config = dict(
    dataset='read English sentences (LibriTTS-R)',
    noise_aug=0.002,
    n_mels=80,
    input='log_mel',
    win_length=512,
    arch='transformer',
    norm_position='pre',
    hidden_act='silu',
    head_dim=64,
    fused_qkv=True,
    subsampling=4,
    width=192,
    residual_init='scaled_by_depth',
    eps=1e-06,
    lr_schedule='wsd',
)
Rows from block 2 of a small CTC audio transcriber, named by matrix and row number. Rows with one number belong to one neuron. Each number is 500 + 40 x the weight over its row's rms, rounded and kept within 0 to 999. All counts start at 0. Numbers have three digits each.
After each neuron's rows are labels from the 100 clips, of 14848, where the neuron reaches its highest value: "top examples" is what is common among them. Only what is clearly more common there than usual is listed. The data: read English sentences (LibriTTS-R).
# fc1: MLP up (model.blocks.2.mlp.fc1.weight, 384x192), inputs 0-191
# fc2: MLP down (model.blocks.2.mlp.fc2.weight, 192x384, transposed), outputs 0-191

fc1.57:527490485463483451523502411526524571537523565516507576517495443460502503539450464515544518620434580569485497477524507551473516493516502531466448526535512465490460562469580522508472492536506526462554525499364580540560468455451528525513463507560457568526513499517466503467500492519536440527604500487560509485510566459457504528491478527535486469495492434547526524478514510477480551464490537475469493505574454483483562438379534505489524522498525428579500446473442459580534493476444495476467463523533482459516456504474451536483484512424472495471457478464542518513506508545509519467
fc2.57:464514460466438516486517506518531524538489485535503518535502560467456533529418594449487470496464506447549529446484467545473557524400498551452563524492535498483522456593448533544570469464515517495487522528585495485462460502502494506597486514494454512447515485372528507405515490445425525472459462546454500441518451536519503539436471547540553467480568527409480554518509491476499437511491589484494467445441583534551517520498458470543452507480468517509543533584536504487468494469478483541512493427548464561506533541479515514504479517458518502553528537468503499454514483482565479502
top examples: voice: female

fc1.191:490469491513598502568461502509433472468506381424477448516577476504514517520534450495458486521513572501486515499472529511455493471536458508455508549502524422526520421529514445486471470586517514461508555524479533486500492503443467582402490495535550510482499532567468473550447435492533500533499488550552502546544500486543492528539538450504514550494506489452489521492543517489520530502523481579463514490509459518560484490437481464490561503515444498471502560492485492536501574555515540439512458471516487428522483420449475468423475513501395535533492479481603506484446619477520460558
fc2.191:497446532424439510588490528500489527431501459533541426574537416540492501500455521597395495535451526578445482415587483526536497526531470536419502489470505519521487552516485507466542448557459452547501446518600508456492519501497502506453524469453551559469466483541474473464505461561493470487488525508465486489465517467459501516465485521499501548564540469508499522450471454511485428497509564508526539575466494466458515510521525495590547531530483443522524443566465479486501495535529513432456543530517577463531477457521491494508496499539466507527542581438513471496429524400514505494
top examples: the word "i"

fc1.38:442459472513472483487551522508559527509454490456561528477554479524479498540541460457490461537477475407523531459531490550555581569534487494520455505526488450509623533525506462556481451438503461515490517502478486452560507484360510507520507494487527497527556469483498535478497526449532522496536449416524544494473520460577504418498479545418526525434451497545515457486533507592525559529484481477568424503590441470515488507503552505479453463540499486547505524563405539500514492472541455569522470509523484518433530497563488518519509484526472513561433537471492426471525487551498499465
fc2.38:552525529572534482483563484470550496466571479510496485513485451486507447436563510485527568466493492537512495583469463507455485512459550519487505562495489545544436534454467521505448543528491420449478468616442483484554478502499531479488448508504510533496500457488499478503374494514540519542497538486411500511516508534498548497474475423517439544487527510505490497530481533513501424436474540514497622532450553568515512530485543468541505501572429534486522433501564507475444474555537527472489493472466522483534437432489549525471467464405436446494564419550497512531496479478522471441
top examples: voice: female

fc1.183:546465491501561553490459510520508497518481497463520526529559496525560504536487474518492507493500467582474514478558523475588449478497455512438442536467389522530546515489547407478480497559545530502517497466466481561432495559338527491440518463501496522439508471491507460484408445493528558513563550520511568481471602487527505498545471472479556530460484485531513480466536506525463490485501553518520470510531564493553546474495541414462573495510437487509477490498425500509476475494493492566505415480546495473496510499514467489533498493489460478558376514482485495567447545506485509582
fc2.183:510477523561548444485468437528528507482538524499449481455496587506494487432489483450550554517475483503517536497480542485514501471513580489503469498502527476497451505511556581483465438477443494520471522554548514478477510437587535453539504499501521516474535584470526446522578448599556388538508571519419544473439439464457459501503523570499518514498491513545511597500510520526488480494471460562487497449497484560461502466520470548529379497488453480456444528487545507524531552503478493521505484455418572592435502525509566447471456476440509507509528490565499465530495464514457473497
top examples: the word "was"

fc1.329:540496371489518484484527533605550543489460488531502472535484446444537518458467502474472430506435585522478516504485518475451534454502496510474508537564465416580521504482473483476489498499447492558520511522563517451542511501484458530509488450514511484471479512535490511487507495543546503529500561457464509517439554577506534534513558505384491508497509409487520485483526530502452513524539452535450416460518571444530494514471523440493518488507509443500551556332502492502510501569451531540585567510503468500430478516486482485491511479465504463473467527445464514463557526534552458556
fc2.329:516491476496470449461432554528529480507528511480460500538501456492493464542520528528470493463510525448515478513447432520536473495465536480614533514493483458542499455499429608542546554495493449477504447447507532434446499571478426511459470445446498492452474494477467507540472507507532506414455462444496493507542483492526539503591512508442495470489528564428467516525457493529481499513485523541518581498503597440469547456516495492538507546461511495454571496526604417480477532507546515453445549462511526534560494530513539541525545560435519486508512492423554518508577578404470501477
top examples: the word "to"

fc1.61:480518489506530483479458558451479526442475514516498496472477511463510555572448465501509452549532482545457496416504539533460504523479431490563452478506519544525490527475526488519469496512415509434502484589453491453571575536484493518503507496541486496513490513547556506529434452455502565465526486514501610473588540525516563603513518495529504495569446477523514487493512468565450505464508441455475490438485491483486472489512465536517476491597520501523519517482400516500522470542473535508489497548541457322390554517472446529487524523506462472506506510462510506457478550536534511578
fc2.61:502416567484548531497449476507455512544491483512510500509506511489483545591491431508549458514482479554505476490526474487470522476451470536585529501437469530500518527461494542514564456506520565507548523507547511466469527488506558498497503463481467481503473356558478454501518524437551527505452587465559546453529429478497473470485465494513390487523425461477553423611532509507490471452468526553525468490530524525493522533554508554479520465539491482534497446507465539500554491489431500559430417495537519596524538522492534548493494441555487495536489431427495535540465482484476525422
top examples: the word "but"

fc1.50:476502429492484515623469503502563489461419447469369483508478518528535556541551494458518505523476496560476516559490526474493485526528458491470512519567591511512496499531501462508515499597469512556532558503485506456544556470538476656465528466499535545534533490558407530498376512564485548507550463427510462568485465515490518491460487517464545499489448550554459463513513520445481489463483511550435533431486538491515523541480412469509497526518493510497490453543490506523489568525477464484492464554445501511474469500519453530503503445459487428483516450506512514470514521446469519501
fc2.50:541484489469535490486505470512476532505456490498504497559520534488458520444487567556461511488500518460488532505519492496357549578514501516470506512415469463509457536495503475503531533538486502552541476548430601466564522509449584490440436509552504480492511506528495507505579514484524420434430589501452501514549577537510447521469556500513493493531443535461495484488515406532486577461579518425422494476591469553517514448413538497485573549469503498494507480476487530449498497540514492507553493449398537463484512488535553490500521535534472534499494484470479494435469510444460455526
top examples: the word "was"

fc1.114:381433406527521600572535524482534555418512459489479517470553396506550493484547400488527545542474500560532466493516558479550450496476475437497477598567515482516496485468540510497505444543548465513568462446497510407466528495478451521518498412509509477512477475483537425453505472564460526458504569516543477500455541502505496550490518506489532492550557515495520565560563538507534504572495504574496468559473519503511533510524455479540478522514501472529488495462486506481473532559436568514491455514460527487498497473429442539532525437484511443506491479475464489491440524531479556503
fc2.114:526542513506551446473488485573557452560468484549530526484437531504510509469473488456514495466467479457514506493518432505592508546466550510539575439457457484510546537477452457539487549462571510551538494526508518505461488509538522442522447557465568516489451523472432617610484498387485474543538425507554555467532484571580473416524520471496534438491513624465493470580509474500489423480469477434551486467542489513495487502495452497553455572497483520551468491531562483521463553470518492491496527482489547475477456473508543533476500466528460503484503473491524435499486491515484493546
top examples: voice: male

fc1.69:459542462564491467532498494499517489470449504478522532519552483541533477473487477453479499552558494494476526434496485470427546582542480439474459475475532510492531560529504510497521479462457507462542514546444455459515535504475492505493454514548592602527461488493486568452487465516507521481520538519515477449546594469437542593483465521564482494493565569542487513520515518515421539479568528481551451500519487458495506523477399482515518456459505494524494489495511605501434458562504434493547514494465518462452480520473440570482458445508508399486513483482647460508482476564513456562
fc2.69:501458530494546563466494495476492532569472491479550511554487490499520591553468498500457496484494510505476441510562555428363512405473494535453507482486441532466520500487547531520497482503585519520554462508448492557536494507515510454473498473600526495475502484484445508561497492553448489539520511478478502469498525519477482462456520499497482506445454456555506486565503459562487460477498503408461552506551619442506505462486516529495451532450503461504612416550488477452526514518484481515525499485508454514501534405591525510512505470542471510510445570454457496624481496555532522527
top examples: the word "was"

fc1.30:556480467522531446499506513524537496519465544562491566475563499536502545473521484463536414487501555429535469582443502461558426477524499454548456505509445531519488564488469571476492484534447495483501506442471502459500525508511503496482456429541502532418477504516546596489467473471509452428523548411454591507422487515467461517472520524472540557495529439506492467486475513518473524537544495498575451505512554464538501397523483459542592499562540477543475520540540573481465505551461463459557550477556483477462538501514506523493482497471519547458496515464430507468503562493521406586
fc2.30:568477499503437515461524476494502489549447574535498529474472523481549457564484529477509462539526498515515490431464518491514447517483579439505521485583594460512534518469392524470514543522502623491506437483486457496484422521485497502531525473547464490509522584514510455484519526544514524481565594485487469482545437512525482518541490497462611469460529502464503485576450489472472541507555485462474590501479487550493473515488507527449474502442628499515548510456436479513458470469447465523489452468482462469580498461457477460486555522477539537466433446457525477474559569464517503504
top examples: the word "you"

fc1.321:492564493472479547487454508473466498479499508556538506476483481501493516512436512498464539488483508492500524553482503463532463537520446491518418465475554548493518543485497540513473482447476565433583496505439483471517542473488545486487538518597567555474492433431541509438527476558573521498543532558502582479538557503541559486477493521423565544531498529510574521492498405547539527464487398532515436495574516468549552516525458431465533477541511474583459525457392504546520485455495468464479512533491501470416557495516375491528485505529481518462494482492530582473496487490453480475
fc2.321:560618483497518494494501498474444516499467448467517524503485518504515433562455482468511461493518503454495481535484455498488493437502523470557502526443484512530469471514478553506482430459440490513498513517540514496523503507451520526465529483543423541519523525504522392508420523542491461445402578510520494516511521497474507494421462491503437516470559498478488516506524490497510565525450493468514558509370463483475516449478468484542521492530425521479457571499608522516524464535492453527482504533531523529519572480505459577519474519612451476484527458681490499468535554519495485516
top examples: the word "of"

fc1.193:489546499533494515516461467475513490418495613509534491425516518532482532418504566530534457500486495514515534514474555479419511545520487475525491454485513535483501572492509474469496488519506515535493539454506510548531476507500426526583526500533528491445475524503471486443554507543571512466500546601492583466410579463477452499487515531466529480476555471555514587460526455473543594493566452595482435428529526502525503430462410510476527513484556493550454563500506458489521403504543461481458537531500488518478478490513509512475489469500443493515483518459534457506440508474390442460
fc2.193:551438499507511527445493525494485472493476487541536457414504518540460476531477472547476481490491550531465492467483492460611546493479476494418500475471509496561501485441506485537515464505481485550529468513510469566487509501503555464517456506493531436534570497492466539501489490452453538473490544464503516521418524564567500499470510473473531563541511475522532572461517482539458517520501567518497548571556532594535511576552542482528603459519530551536403406480461486461515464554467446518523532502540463417484510542513413577460491524560455536497474391421493493500518443443465492498
top examples: the word "my"

fc1.294:437537482480508496526495459542531467443417463487468477421543436537518531470448515422517463474476497607480517532591500488538528491527491472559559537556442486548528451553626514467535508560542513536546509565517465455441471458399470471490508456524475517482530479466551528505492427500493494467507503521473437509516443506512483418487490476489535493526474523493588525474562444556584431512493509510561524475522502525540466456514503528501505468486534480520548512496498473573509511520521514496588465424559493484492524506449462528496521511531497481521455550502562399488579572533522462505
fc2.294:434505457498537509518471579522559484481472504434529548519402498428475542489516547429444501524493500558477532403463505436512505514452473472477564457355526555504417555530476547494531552545442484498505476459481503455514579470557499527485576520467544570499512548502531473466505512443524478474474527480532461515435457494547498504499439443457466463477524478471542548492531537445472520430550425499453559511496523530473445561494531491573513546555492495452494537592568503502517494498494506519534548463493541517503518500574527472467548490482555517525460503509440461535468480541543524468
top examples: the word "in"

fc1.184:505503497442590532561529470487547533480471364484541505503480516584536485524471522542506483507493497437525447496549498600497509479495470519475443463469455452508559527530538485482443528458528505486489610490498479504518464525489538499464508441563452502462576514536469472518524454488536529484473489495510530483475467575571463489485596479361513511527526511525554468470550504498516517555511439532516445452499514493500498456501476477445512482480492431543511469476589433548488413486497508484537558491485523526524514485494487570486412541501451582442523543457569468464469560496448523486
fc2.184:544505507507446485501484541526472532557490494478545494447487461481511472445445549501449420490465523578437496505483491492521520463473528512474527521586513518555484458475466596516519442532402483497467482516538510442452560508516493509500566496461525493506465492508453503506410526585514450534523509538505395513493549492493449553523534467582434541476446488542430441522489510495498535448504483509454534451491528565485500477450552482582504469533416494461551542451445566542505553558492565476489486435555542447557440470463467525551505459495514453468512528509434501577519454435537473525
top examples: voice: female; the word "she"

fc1.306:480498461525551429525551433523578508489418506523454528465496504506503422470509491356519423529474565465469506465476540485522475612556530507524450544590552521515500580505467532517503457468547552468512457433471471466453526451475525484536496475579553499477495568514492491443476471474505490467543492504495511508506483445485525510542482495454523539502523432525464500508488519492519588459471462549514408592488503514549569479430489485458487469545509500558466547520451542514488488541490515594532443560515462492534469453490457469518497546460518509501456533436495480526481594505534478532
fc2.306:465485504550495433413520454430495477543471544600490472417507483507493468513484592516584451510487457482431496470544507540509510502511459468425506517560413510470537520515479472526424571513542576429538425473518475472570524505528538501507488543515536550563512499504501532469495495479508513464592402508411501472442539444456514502467497524522510474515514512459460442517518448486478477480491470476520495470441575530507515589459561436509442521490447582483490572521503513544487473551519570494507541504530441539480541516534545452539497533502524545493552515456449463475465503551512533477
top examples: the word "you"

fc1.351:507522447538541506522403440561466496498472466430443450443464488451550538503544474504511472502470506506489515518497535534504415486512531538486514492508460481553514477503467484498495517543490503477528528424565503498493562525474479555564517499559571554469480515559410420488513456468484467505504537531548601489417492579486533484488564510464512531570519510481503513436463537517529421497474382506487443448490390454524484434484468422576514498479505502460527462535545519510538562453509513464516480481519538555555498471474537446452516502460452500470498494477477487454416588487536514459
fc2.351:479497527483556560492490457508469532551619561507506527573453495558425452485407556517517557517472458511475504510437482470425474497488444510505491514500541496568440475536523488473524525536583433500508491536500551465528514516550476526500533479436472554514450440548501498562578499515519478471548485437512535473536569392517461479515497420493531493454442506453499444508566463540467489491494467473413550506486446445530467530573566565500473524509488456488537569499512429482530409468507573556468501510498496503492506460500507429484494470502464467514572475467587506516497496528523478507
top examples: voice: female; the word "for"

fc1.121:572513441522541560531417574525531480496530492498507547430573520535476445511476473573465494513487470424540564503514535565583487497494502530512393474553540462558458489504471492458465482526499451450505519459420506502525548485483574538493429525480533492482541533461492555475487464502519475412581492472512502473441516441486508465488493502465538520484567561532582525444565496548493522497556476512530471443543448432547553496444539503511556516511519468548433470504534479464504488515491416545485551513500473519427475488468427557487475529483457499580470490463480504537452510585469522525
fc2.121:470464518467458507453466496489381423426465504526505380513478499514485510508467506529514494493509506459454474537492463457493512548493574454490552505538409505516569534480497491515465541501492595536522520491533490416534549527483579493472562461568561540513496510484475467473493489495440517602483469496471498480478499527471464470517513498520550506486529492444450476523443492505493460457512496448515564536404495545452486539556473487507448527502492538495527493462494488580504568506449501536513489482624580522517511449427530488476502448599596526478442494554489502430542546484526498501
top examples: voice: female

fc1.221:489509492463542509459483499576557469528501504521448470499452484475565602477492443459459475566543475452487524463473527499453471468525476523493480515517498481440506531569442432447435499529523505475529485498432508444482536449474460524457561455594528508489496501520504523556556491584513453470528523451567619541474504468543488503510541625460540553502490557554470412525532474482511495522516390488530531525553455446538557407451524498503512485483517511507547512507474454492535482524549452482497522520480530412548536462446456486447489533457500543495425494492512501508477507484489423468
fc2.221:538511485539470476544572529509435535507479426528496532513537442556506492580406537464516528549486528458407472502527444481591486566432502475563453467475547444474495556524446526459529551468525502447645497493561416482509499488464503501514544427470464489571591488513510427504513494434564527516430501508527478502541494488505553487521523497483509549458499485486455533542526495516534494478465465520509472520528552438558493462526546496506502509502447532513465520449420489410539573538499484555490459562478465503481519484481565443517524513416546494503461468495428513484488502479479492488
top examples: the word "with"

fc1.20:478592427494544479508458469476428527469430515474540465530543544542468515512475564412473489484396455520497466612519514473538494477518552472591478451436523465582512464517606535502448488522490570429516448480499465483503559445468584494577515529496485527512573511477486501476500504509504537471497533570448462481502482501547510533458460526485491433535568539533479467448486457490549478471514484573553494493470519512553492439510451456564500477504565512564438527451499512570487534525494494539550535533510533463529509443502513554501493494518539463462413450445503500492505565492496495513
fc2.20:504540529467446514531512502492476459497579495600502524508532457494568530468463462506497509470429506452528535442546474499466511529515596531544490459424542432432544470513465468578511515550467525502543442487517441548562469529503464520542499518478441513533467500570484509474468568456502585517459553476494591475412492533481513536534480536509499497447539545483506538503509517483459570567491509524509486505480444522495525461498492543455523487377456520458441531420475450489548564508515511501525483467594464443503508531529526443487460568484532467473427567535483445449437523500519529471
top examples: the word "in"

fc1.264:523521496517511467552433508527464522504434429434522492431508482497543490554449478473522463486410489522455529609481512478457540559484490476557482429465475481497492495530570489525481408540482550489611541580456404485546509436542520492532494518587504555521468515577425479498442417532509522503529513487573516482507522540513562458477489510432502576527449486536514473476522518457497523508466488504442523520475574473489430467441499495449423478481465452489577540507485567547518557508500430477531479539475556468506530514482466452519543491509516438516542472491491515548457518503514464535
fc2.264:457460517543471529438551443509519476551548542553510516556462488481490527431533544571466551563519502500527473491483412579476448503476494539516524539435434448459454512507459518502473475517527496512499486473486475457525542510491510589487595554531494482545453448427504489493519539528467446508525482494514497488540493555486489494468530411485550494445512515449507414523482462482522570507522418479516530538480474443500508373469528544525555590553484506505526536457518420480528495500469544475513483461551495437523471485521520546499429539502472581495454469556506522472408431468504589524
top examples: the word "as"

fc1.154:545424501547507544549497506470505544517559524478496554504526540531548502497507508363425508565474442567531515519490517492475509451553534524514484558435504506526523488491521509428537538545510476568469500529406409535461516562416509499532495343447495460516507488535463534581450520512516511493509536486478488478509510533497437516483536517472516592451485488519482523523531473515488462527507479522408473571553502446549489514415510483475559554559478496516524521548522521466434488489534495476504500503519529447493474481506519469422489496525497473506479370470548538465465493469513499569
fc2.154:426568500515510474497519449519565529503479516491465431496531480562515533519524509479553495430441455437581520538566567479536448583452453528494522509565503497524573492506503505498483541518519465477544557501590533504460467468478442452463530525557434493501482473411551469488474532505475468489426478507497484509521516403483541509494501478430465490598491468444509505476409528604492473492443467499527467514513458503498512520497508525449504493430497438564474508535486577457488479501497480478507514518480484532473539508519494517525483550535452507517535683535493494462537561538528490466
top examples: voice: male

fc1.308:444473434510534550536481481512508476544514502466509451506520487574478533550464433420539533473537476517504525461468533509520510506487486452559444528499530455585542515521517550522540459481514544498494555500518552474478539426432500601493528473539553544478501550526517462516577496574527449469495545412490479516477483497569526526436539482499505497502573444490483577445486430505523443497447439584486503465478488483543476462539414483541485513487497477462478526522488497534456486495523524525532476490491557488462521434462512453427462541487460559566473405463578500460444557508540390532
fc2.308:416476496456460524455413522503457505614569508490510505491497492480516532432512460505410479538595510482483526440514463462475506535471461438478498492510470618586444478502469487556542496563510462440524477500507507509467379446504525604524543445550434454536533454493476468477512533464548555493465455466470465526547456513547451461503436454468458521486515480481474461583503554505475467528518446529450492479494492562458497568460534579530548485506528553507574490501459489559533552457487523499455481534523517456527476504509514502500480536466471476514559473471518511561479500484526447503
top examples: the word "and"

fc1.208:476484410543506511500542537505485428488459493486486545435499480527473416535515462525495505571455527460457463461562491449508467469561463475459423553479566519546515448604502517489520454528511594500597508480504458486499586486423412479518584507522510519484579425543509523407499493575506543455561484444528476513537483476477581547492488480570507541504555461533558484508527504516535465570475477520427476455449493497506530485495441533544527490534524489498504494503525593518475512498492469411481452500495565479486553499486524520497459475470450499512462481461484540514464541466545450464
fc2.208:468528539486523510494474508550472470538493460465526414482497565546520562463451610540512496486495467461516426453464495522523490570534627508521508488570474518471381529509512455472513545477507445567509537528533484480394505489533534528440415497587544474523504517545441461572522497476534527523466535495532528514501474514515468498452497515489527439535477541533495549480533485502511454549459528425479490492479542531475529542486549472431487490474517540536483500514556539510516437531493450438462557480423447396508481494529466436488507466504492548493456555586529471516440538535480496554
top examples: the word "as"

fc1.119:500512484479489477457460528534560525459467494507486406488456545460523543485469518509454454509454442505488528477493554512453518452505527513598513536463528511509514397522535536475486513508471499466532526564499471445555566481490535502514497471520493467462489552455495528512479538522563530457486525502482534490433463438576372422455424539446536565462511587534494568435488435536455523469559542559517494542492490552573526467478435503466454497487532505529396524508537507519425522467506524456487451470574510395560480481510517552465452484573548495454496516449499536506495495489488483519
fc2.119:487536524491448503461454494507486449449517506432440511509533482567484512583517557462527457483524569338480494453521485481523530488483514461528467485455549404481542543459493528498489483522449480450486479525536508487476398508461469464585536496491472494545551512531457578460604500557542530513537515511566523418510428486470484518580491483509489481509426568446506521579512563508473472564479499572528484460538482494512460477518568550534497479461523529499508519503509503481566538521484462506527541505458561516484538517518504514465489529430475455503501432460592487482460418484503454495
top examples: the word "with"

fc1.212:465486530542510480436477469631483628488494477470488412554488460588532486535443479423541491570511498519453458519467565580501500506536513505528457489454492522552521554484456508468485492494511484419487542536453538533529540540502512510500434443534467525501561475494467499521491489539522498578559516484554522506521507512506495474499450520458460475472470540462467484493550544458420503507498590482419430499576528467479510449464439447475483446506486489536495520486498499470491575509494546476508531533502528460485528506579554521422471509434417522499505499413418506540492494565532460492
fc2.212:488469520552516476549515507487505480447454525504472562569544517471479434507581534473409472491457501470472540546498497535526508492474487438460589490494477469532460482522476551454496479523590507487466458472488514409452480416429432552478553550446511477465449509492469480520539442427463530471406529587524477485517524462552520529482513469496460483529506472499459531555496536485545582491566530520528529468411477522524587591479468535478557520495486540491506462464445511515411453563501432534497541524523436590522550534545477503507492486514477464543479561518551448513512522477494517528
top examples: voice: female

fc1.195:464474478553494453586497471543525451487476506451501455519530505494496536483512547456595517501536535552507471467380500547491531555560527483508506493492509404478499523596511452493484508500426532499459484515484506521545474475500519561531437481548510550371493526519486425464426517512524490474518546455474479476504528466520476520518428556429527487523528554470438545481497493436491518494531517512523588481478520533551525490488500582471497508484503525463488456450435453611439500538478552556480486481569589501461457494453470496516479479551476480459514512476571494479584511476441565535
fc2.195:480476512511421563477498481435456511427491467469483504564504536481514481481447579498461525510522467550485493564451500501554554534506511538518454541508499509558517531405492501509538507512514418495471456531496478495547480498542531443514470509456420426512525464498485441493577434566491456488449498504498515484519489476488428532576554504503478415564459478533578531535479453506522433491504521464538463486518430558504483541574471533472446491535623466534506500453444470544522528483509485598510481460470533519496479537503500507460576508465452474461498470489543532468510434495544592390
top examples: the word "you"

fc1.330:505521382478427529554511407530502603504490507448505555533464483488500527502538508485552552478492498502312551511518536452480466400512524532497521547503420471495549505524514523497548504471443485523568498539503509505519543501487469523517466514469535517530466545535502490440502494568500480421546444516546479476495518541519486505481535498456546465495485519517536466481450456470500498504538536554484615481562464453529513510454542517514526435507449512464494450419509594515501511427522467558443508468519559512498537538584485539501473492503491491504534516464543497456530466520433443479
fc2.330:418599512529518500457549540500484469590499543541496463455550503506516516513484553475499443472541481470474504413487426494429503597498487490478471451548518494589472483495528460476458537474520496472426502475498452467520447502548486535451437469574510517482531523514488574477534589437446507509480555438463513495541568540457531573488488516515536451509509507534529506464570565574448550503477450569467461458429515453483479546522520447466489490548534526524493508650526457497451493476511471512540518444532438503483470472433464508500496539544499560487489525537517473515469525500478547529
top examples: the word "was"; the word "his"

fc1.249:503470499421473472481482433460564493476470482452477570467576497450488513422553419415524498506501503490447526538468492523497520554532566478506469581460540516498540490561510463494486497491451609484495495482518527497555505447512517541461534544530510573475469505589428431501449448498518485497513546431536457498487535504545426524373506523520514555580462521526490489538531498501528501500486465528462532534531503485570463452469423496495513425562561486453517470468502496480447490551492482483450575524462498462501543510491532476531475444500469518557490471479518583533473542507524614528
fc2.249:498533450529562489529443459501554512472456517524582428463467483540501502551483536442571535512441470435524521561553555489473536523497529524518476518473494564548494547478475494497467549395533469518593539450435506466568520525537511499439534494546495526510441519443435540506485518423464556479502441541513411525522477472499484451476546460512498526480529532415477526601465541465507550486496508403453547442511463479490537529541507542492430519532513482550495458598554584500529486421513543506532478480428475481489464480526482478487490544470531497471488514504464517585477547480484458508
top examples: the word "of"