A small CTC audio transcriber, trained from scratch: 4500 steps.
Rows from block 5 of a small CTC audio transcriber, named by matrix and row number. Rows with one number belong to one neuron. Each number is 500 + 40 x the weight over its row's rms, rounded and kept within 0 to 999. All counts start at 0. Numbers have three digits each. After the name is the row's rms in percent of the matrix's.
After each neuron's rows are labels from the 100 clips, of 14848, where the neuron reaches its highest value: "loudest band" is the band of the loudest frequency at the time of the peak. Only what is clearly more common there than usual is listed. The data: read English sentences (LibriTTS-R). In brackets: how many of the 100.
# fc1: MLP up (model.blocks.5.mlp.fc1.weight, 384x192), inputs 96-191
# fc2: MLP down (model.blocks.5.mlp.fc2.weight, 192x384, transposed), outputs 96-191

fc1.288 115:499453509486503499460554500524517480465458520442494502534559523461435480528547474485505537477489513620559496434526482539487466474510446519448515558470473440531476484463536510541463486583564525563556531508403564534500551491484531508504458495567462462556471427479499549511542490452504540490
fc2.288 088:445544542455536518523522457534488523561519506500536563507452532484528585559472525521454435520503502448505471501433523545515568492511518524548460515547525492494473458532489482518501481503431522477465472528553480450532493530529497412485503476471472573508504532565514507453478509597504508459
loudest band: 4000 to 8000 Hz (33)

fc1.366 100:466596532448495483592533556566483531496519531523496493580562526506557446560461493471493484539554422541514491475578567471496503513393466506500478465506492536483505485439547576549428487508561470480559541499561517561524513467459512530505500479449487547486501490476542477468522531441473479520
fc2.366 075:495441509465473504452441501543502499501423496503492478510487523416537569494641452479438542490473526434525510437418442489503498504598535510397497579481465490488468485480471460503493502546455525519512507490420526529516506519512569540517469512451563474493561497468459504561505456572498526530
loudest band: 250 to 500 Hz (37)

fc1.230 100:501416477583530532469522474539563490335496428457480538492534504459564392478526568541437507448544505481442460494515477467491438522408465568431535531503453541534539514443540509495507504517497549510446469468534471516463482485509483540478512516525490472504581504509447465493508514554544504457
fc2.230 105:529565493541465513512495520433522538601545528514528413487476518424481538494487478497489520512520478523527476548432505512454523500564521464611467499532489480518444475503505543445510489500518452457487501541492569457488491526511495545548437462504480516471539494500436493492496525450422531563
loudest band: 500 to 1000 Hz (34)

fc1.121 012:458462453634495509504444512472502550538523509565500472478505504413473486507495477520463526549519475458528442495517445469504507503630511461566550549551458524480502486450480502437482533551404494501469539514493506507459407522378504539551523457521411441479491495423470512482533452520532485455
fc2.121 008:478525498377531505537551500484510536443509422516504558503543508561518533470538496503526474495489524537480511547462553493452403522295507525448469470439557500510527548489450475505470504445553497479499444520479474502549495502514529516518475488482571513476475516651511446482518555503497537495
loudest band: 4000 to 8000 Hz (48)

fc1.84 111:554529493555433482494499511415567462537570539502567446544519444480486430529507459532515562527540469525488550547511535494503530440472495510520465447519464459515518473476551497542483495481519480448501522451532481510460575456503490495425491486437496524563445492507553392434520566571506473541
fc2.84 096:502432462500480488517458511611492512455493488500485589541448553583527447542520522482500478490500527432511458502398489534440481519538522487451458508490456486508585535501534472523500445482447512531546518513469475477509484591483535533517507483598495532487467504482473510560525372503465514475
loudest band: 250 to 500 Hz (41)

fc1.325 123:559558517541543519508526498495486439493481537394535477471518488411553509405537487465483513515568518467457527455502555486499534448489460525518563505585490525486467477475524477528531513468538496500453495541469439514495484563510511497421466476472508487476556483446559475454579460534497503551
fc2.325 104:509497506543522452501486639465554503539546421486491512577463489518465503538548504495519523547500526492584514469521537552453528510456461505461527477484386503499471412492494507537507453549536581536494475529541533545480561496455468506474501458562544517546536508475458493419484548495474491465
loudest band: 250 to 500 Hz (30)

fc1.287 093:476546473503510551566564489506591401416553562471476492516555459487463455515610442550599461479476483498451470483530559494581528565438447492511548542545476478523491529548485515477521459554575518546512455511435487513488506462495537534459466523520461469532503499462519472503457464526553503537
fc2.287 104:501436519477475422499543529538496457489463517475451503442447492487507526546447504480534451527510557536518492502477472430501539471458496532474538414472473492512465565474476418567531475521505451557488514481496613504544522546501455444506535517451556555504468528551503487451460507542514464514
loudest band: 250 to 500 Hz (30)

fc1.349 113:513477486539511455452540471514433487469514539527428507467513458473523446486544473521479504511577491462454467455516539493496544510505504516510489471507445462509523545423453513507514549561482477527600510497572529474529585462422455481543536492464485557528501505486485503485520478565509539444
fc2.349 072:451576481489439505508446520554473408616460446490506522509469529493451592491492521514510456469482527457488473534464471493434421495462489516501511536520554474515564561480567484448490477465487527518480489545475474551460421445507516511493522492540553549477475471505471513490552464440489480479
loudest band: 250 to 500 Hz (31)

fc1.224 116:522512448537570484474430489578480415493477444443509510513466519497452462525511490531475510503490542477441602470555472492527435450503469510444534510538542505538493497486464518514542497499545551473470470429519437502545558518455448515488584477495390496553549505477577472495584472494547486531
fc2.224 105:525523528532609549462429501519449413521494451450499566541489443435531541524473542511528449496444494486504430495414406571510507469509515514470529480464521498451569461496532492502506564466441513494465564465435489478485491418503443454507529538516542577517539514501465492505490481510476488514
loudest band: 500 to 1000 Hz (30)

fc1.33 097:467505484548485566498498557469494437516492501513578473538659582513497473569597454430532511502486491552534413538531507518483519487492471473551494547494506465498519470468501485502476446553482548478469483517504575468494504542408504526506473462513438463488561545485507447436484535470600485542
fc2.33 110:551526500481568464567539523493446483525468548445485460507409495419474548496486523483454483539515495478529517500488471508510517483591528510456483490365523530504496516496527519484485599505544478501538505499483432467459544512477452471523479433461498516470445491553503525569531502543440475502
loudest band: 250 to 500 Hz (53)

fc1.285 011:496561495563463495563553453508488472558495470459472569460504568510541474582496504489482530471433425523531556483521485558442515487430456530494484492441467487451510492542507483478530481487507521547558501454540394466489548488489536473520497564520390536481503466532463449468434534491553510559
fc2.285 014:488408484491535495431461512489481507490494583496538468591511529508459550400488470489533502524516562425488454511494534541575470506544470480500539467490490500488532516389506490514519489470492488491503521489520593525481514555476461510424489486495537467488502549625521539483539458515472510475
loudest band: 4000 to 8000 Hz (48)

fc1.158 107:456538474575510452588479442573599512453507494505446580474435514471559499523496493521579487533491563517489487503486473544440526464430448447481480423464498559449507491444476486551573453430614507423433506466532536453517469444442483491493461476473473442531514476453477516492525490466499519479
fc2.158 116:575489546452520543459511581507459553514459473509517472499548532537449507476524543526451553493510528480562498458492522492530512558518537471517542546461433469504454504502556461470446472525487501524512468466528482525506490565504596535490495513403596449520507533504490442491437485538468476485
loudest band: 250 to 500 Hz (30)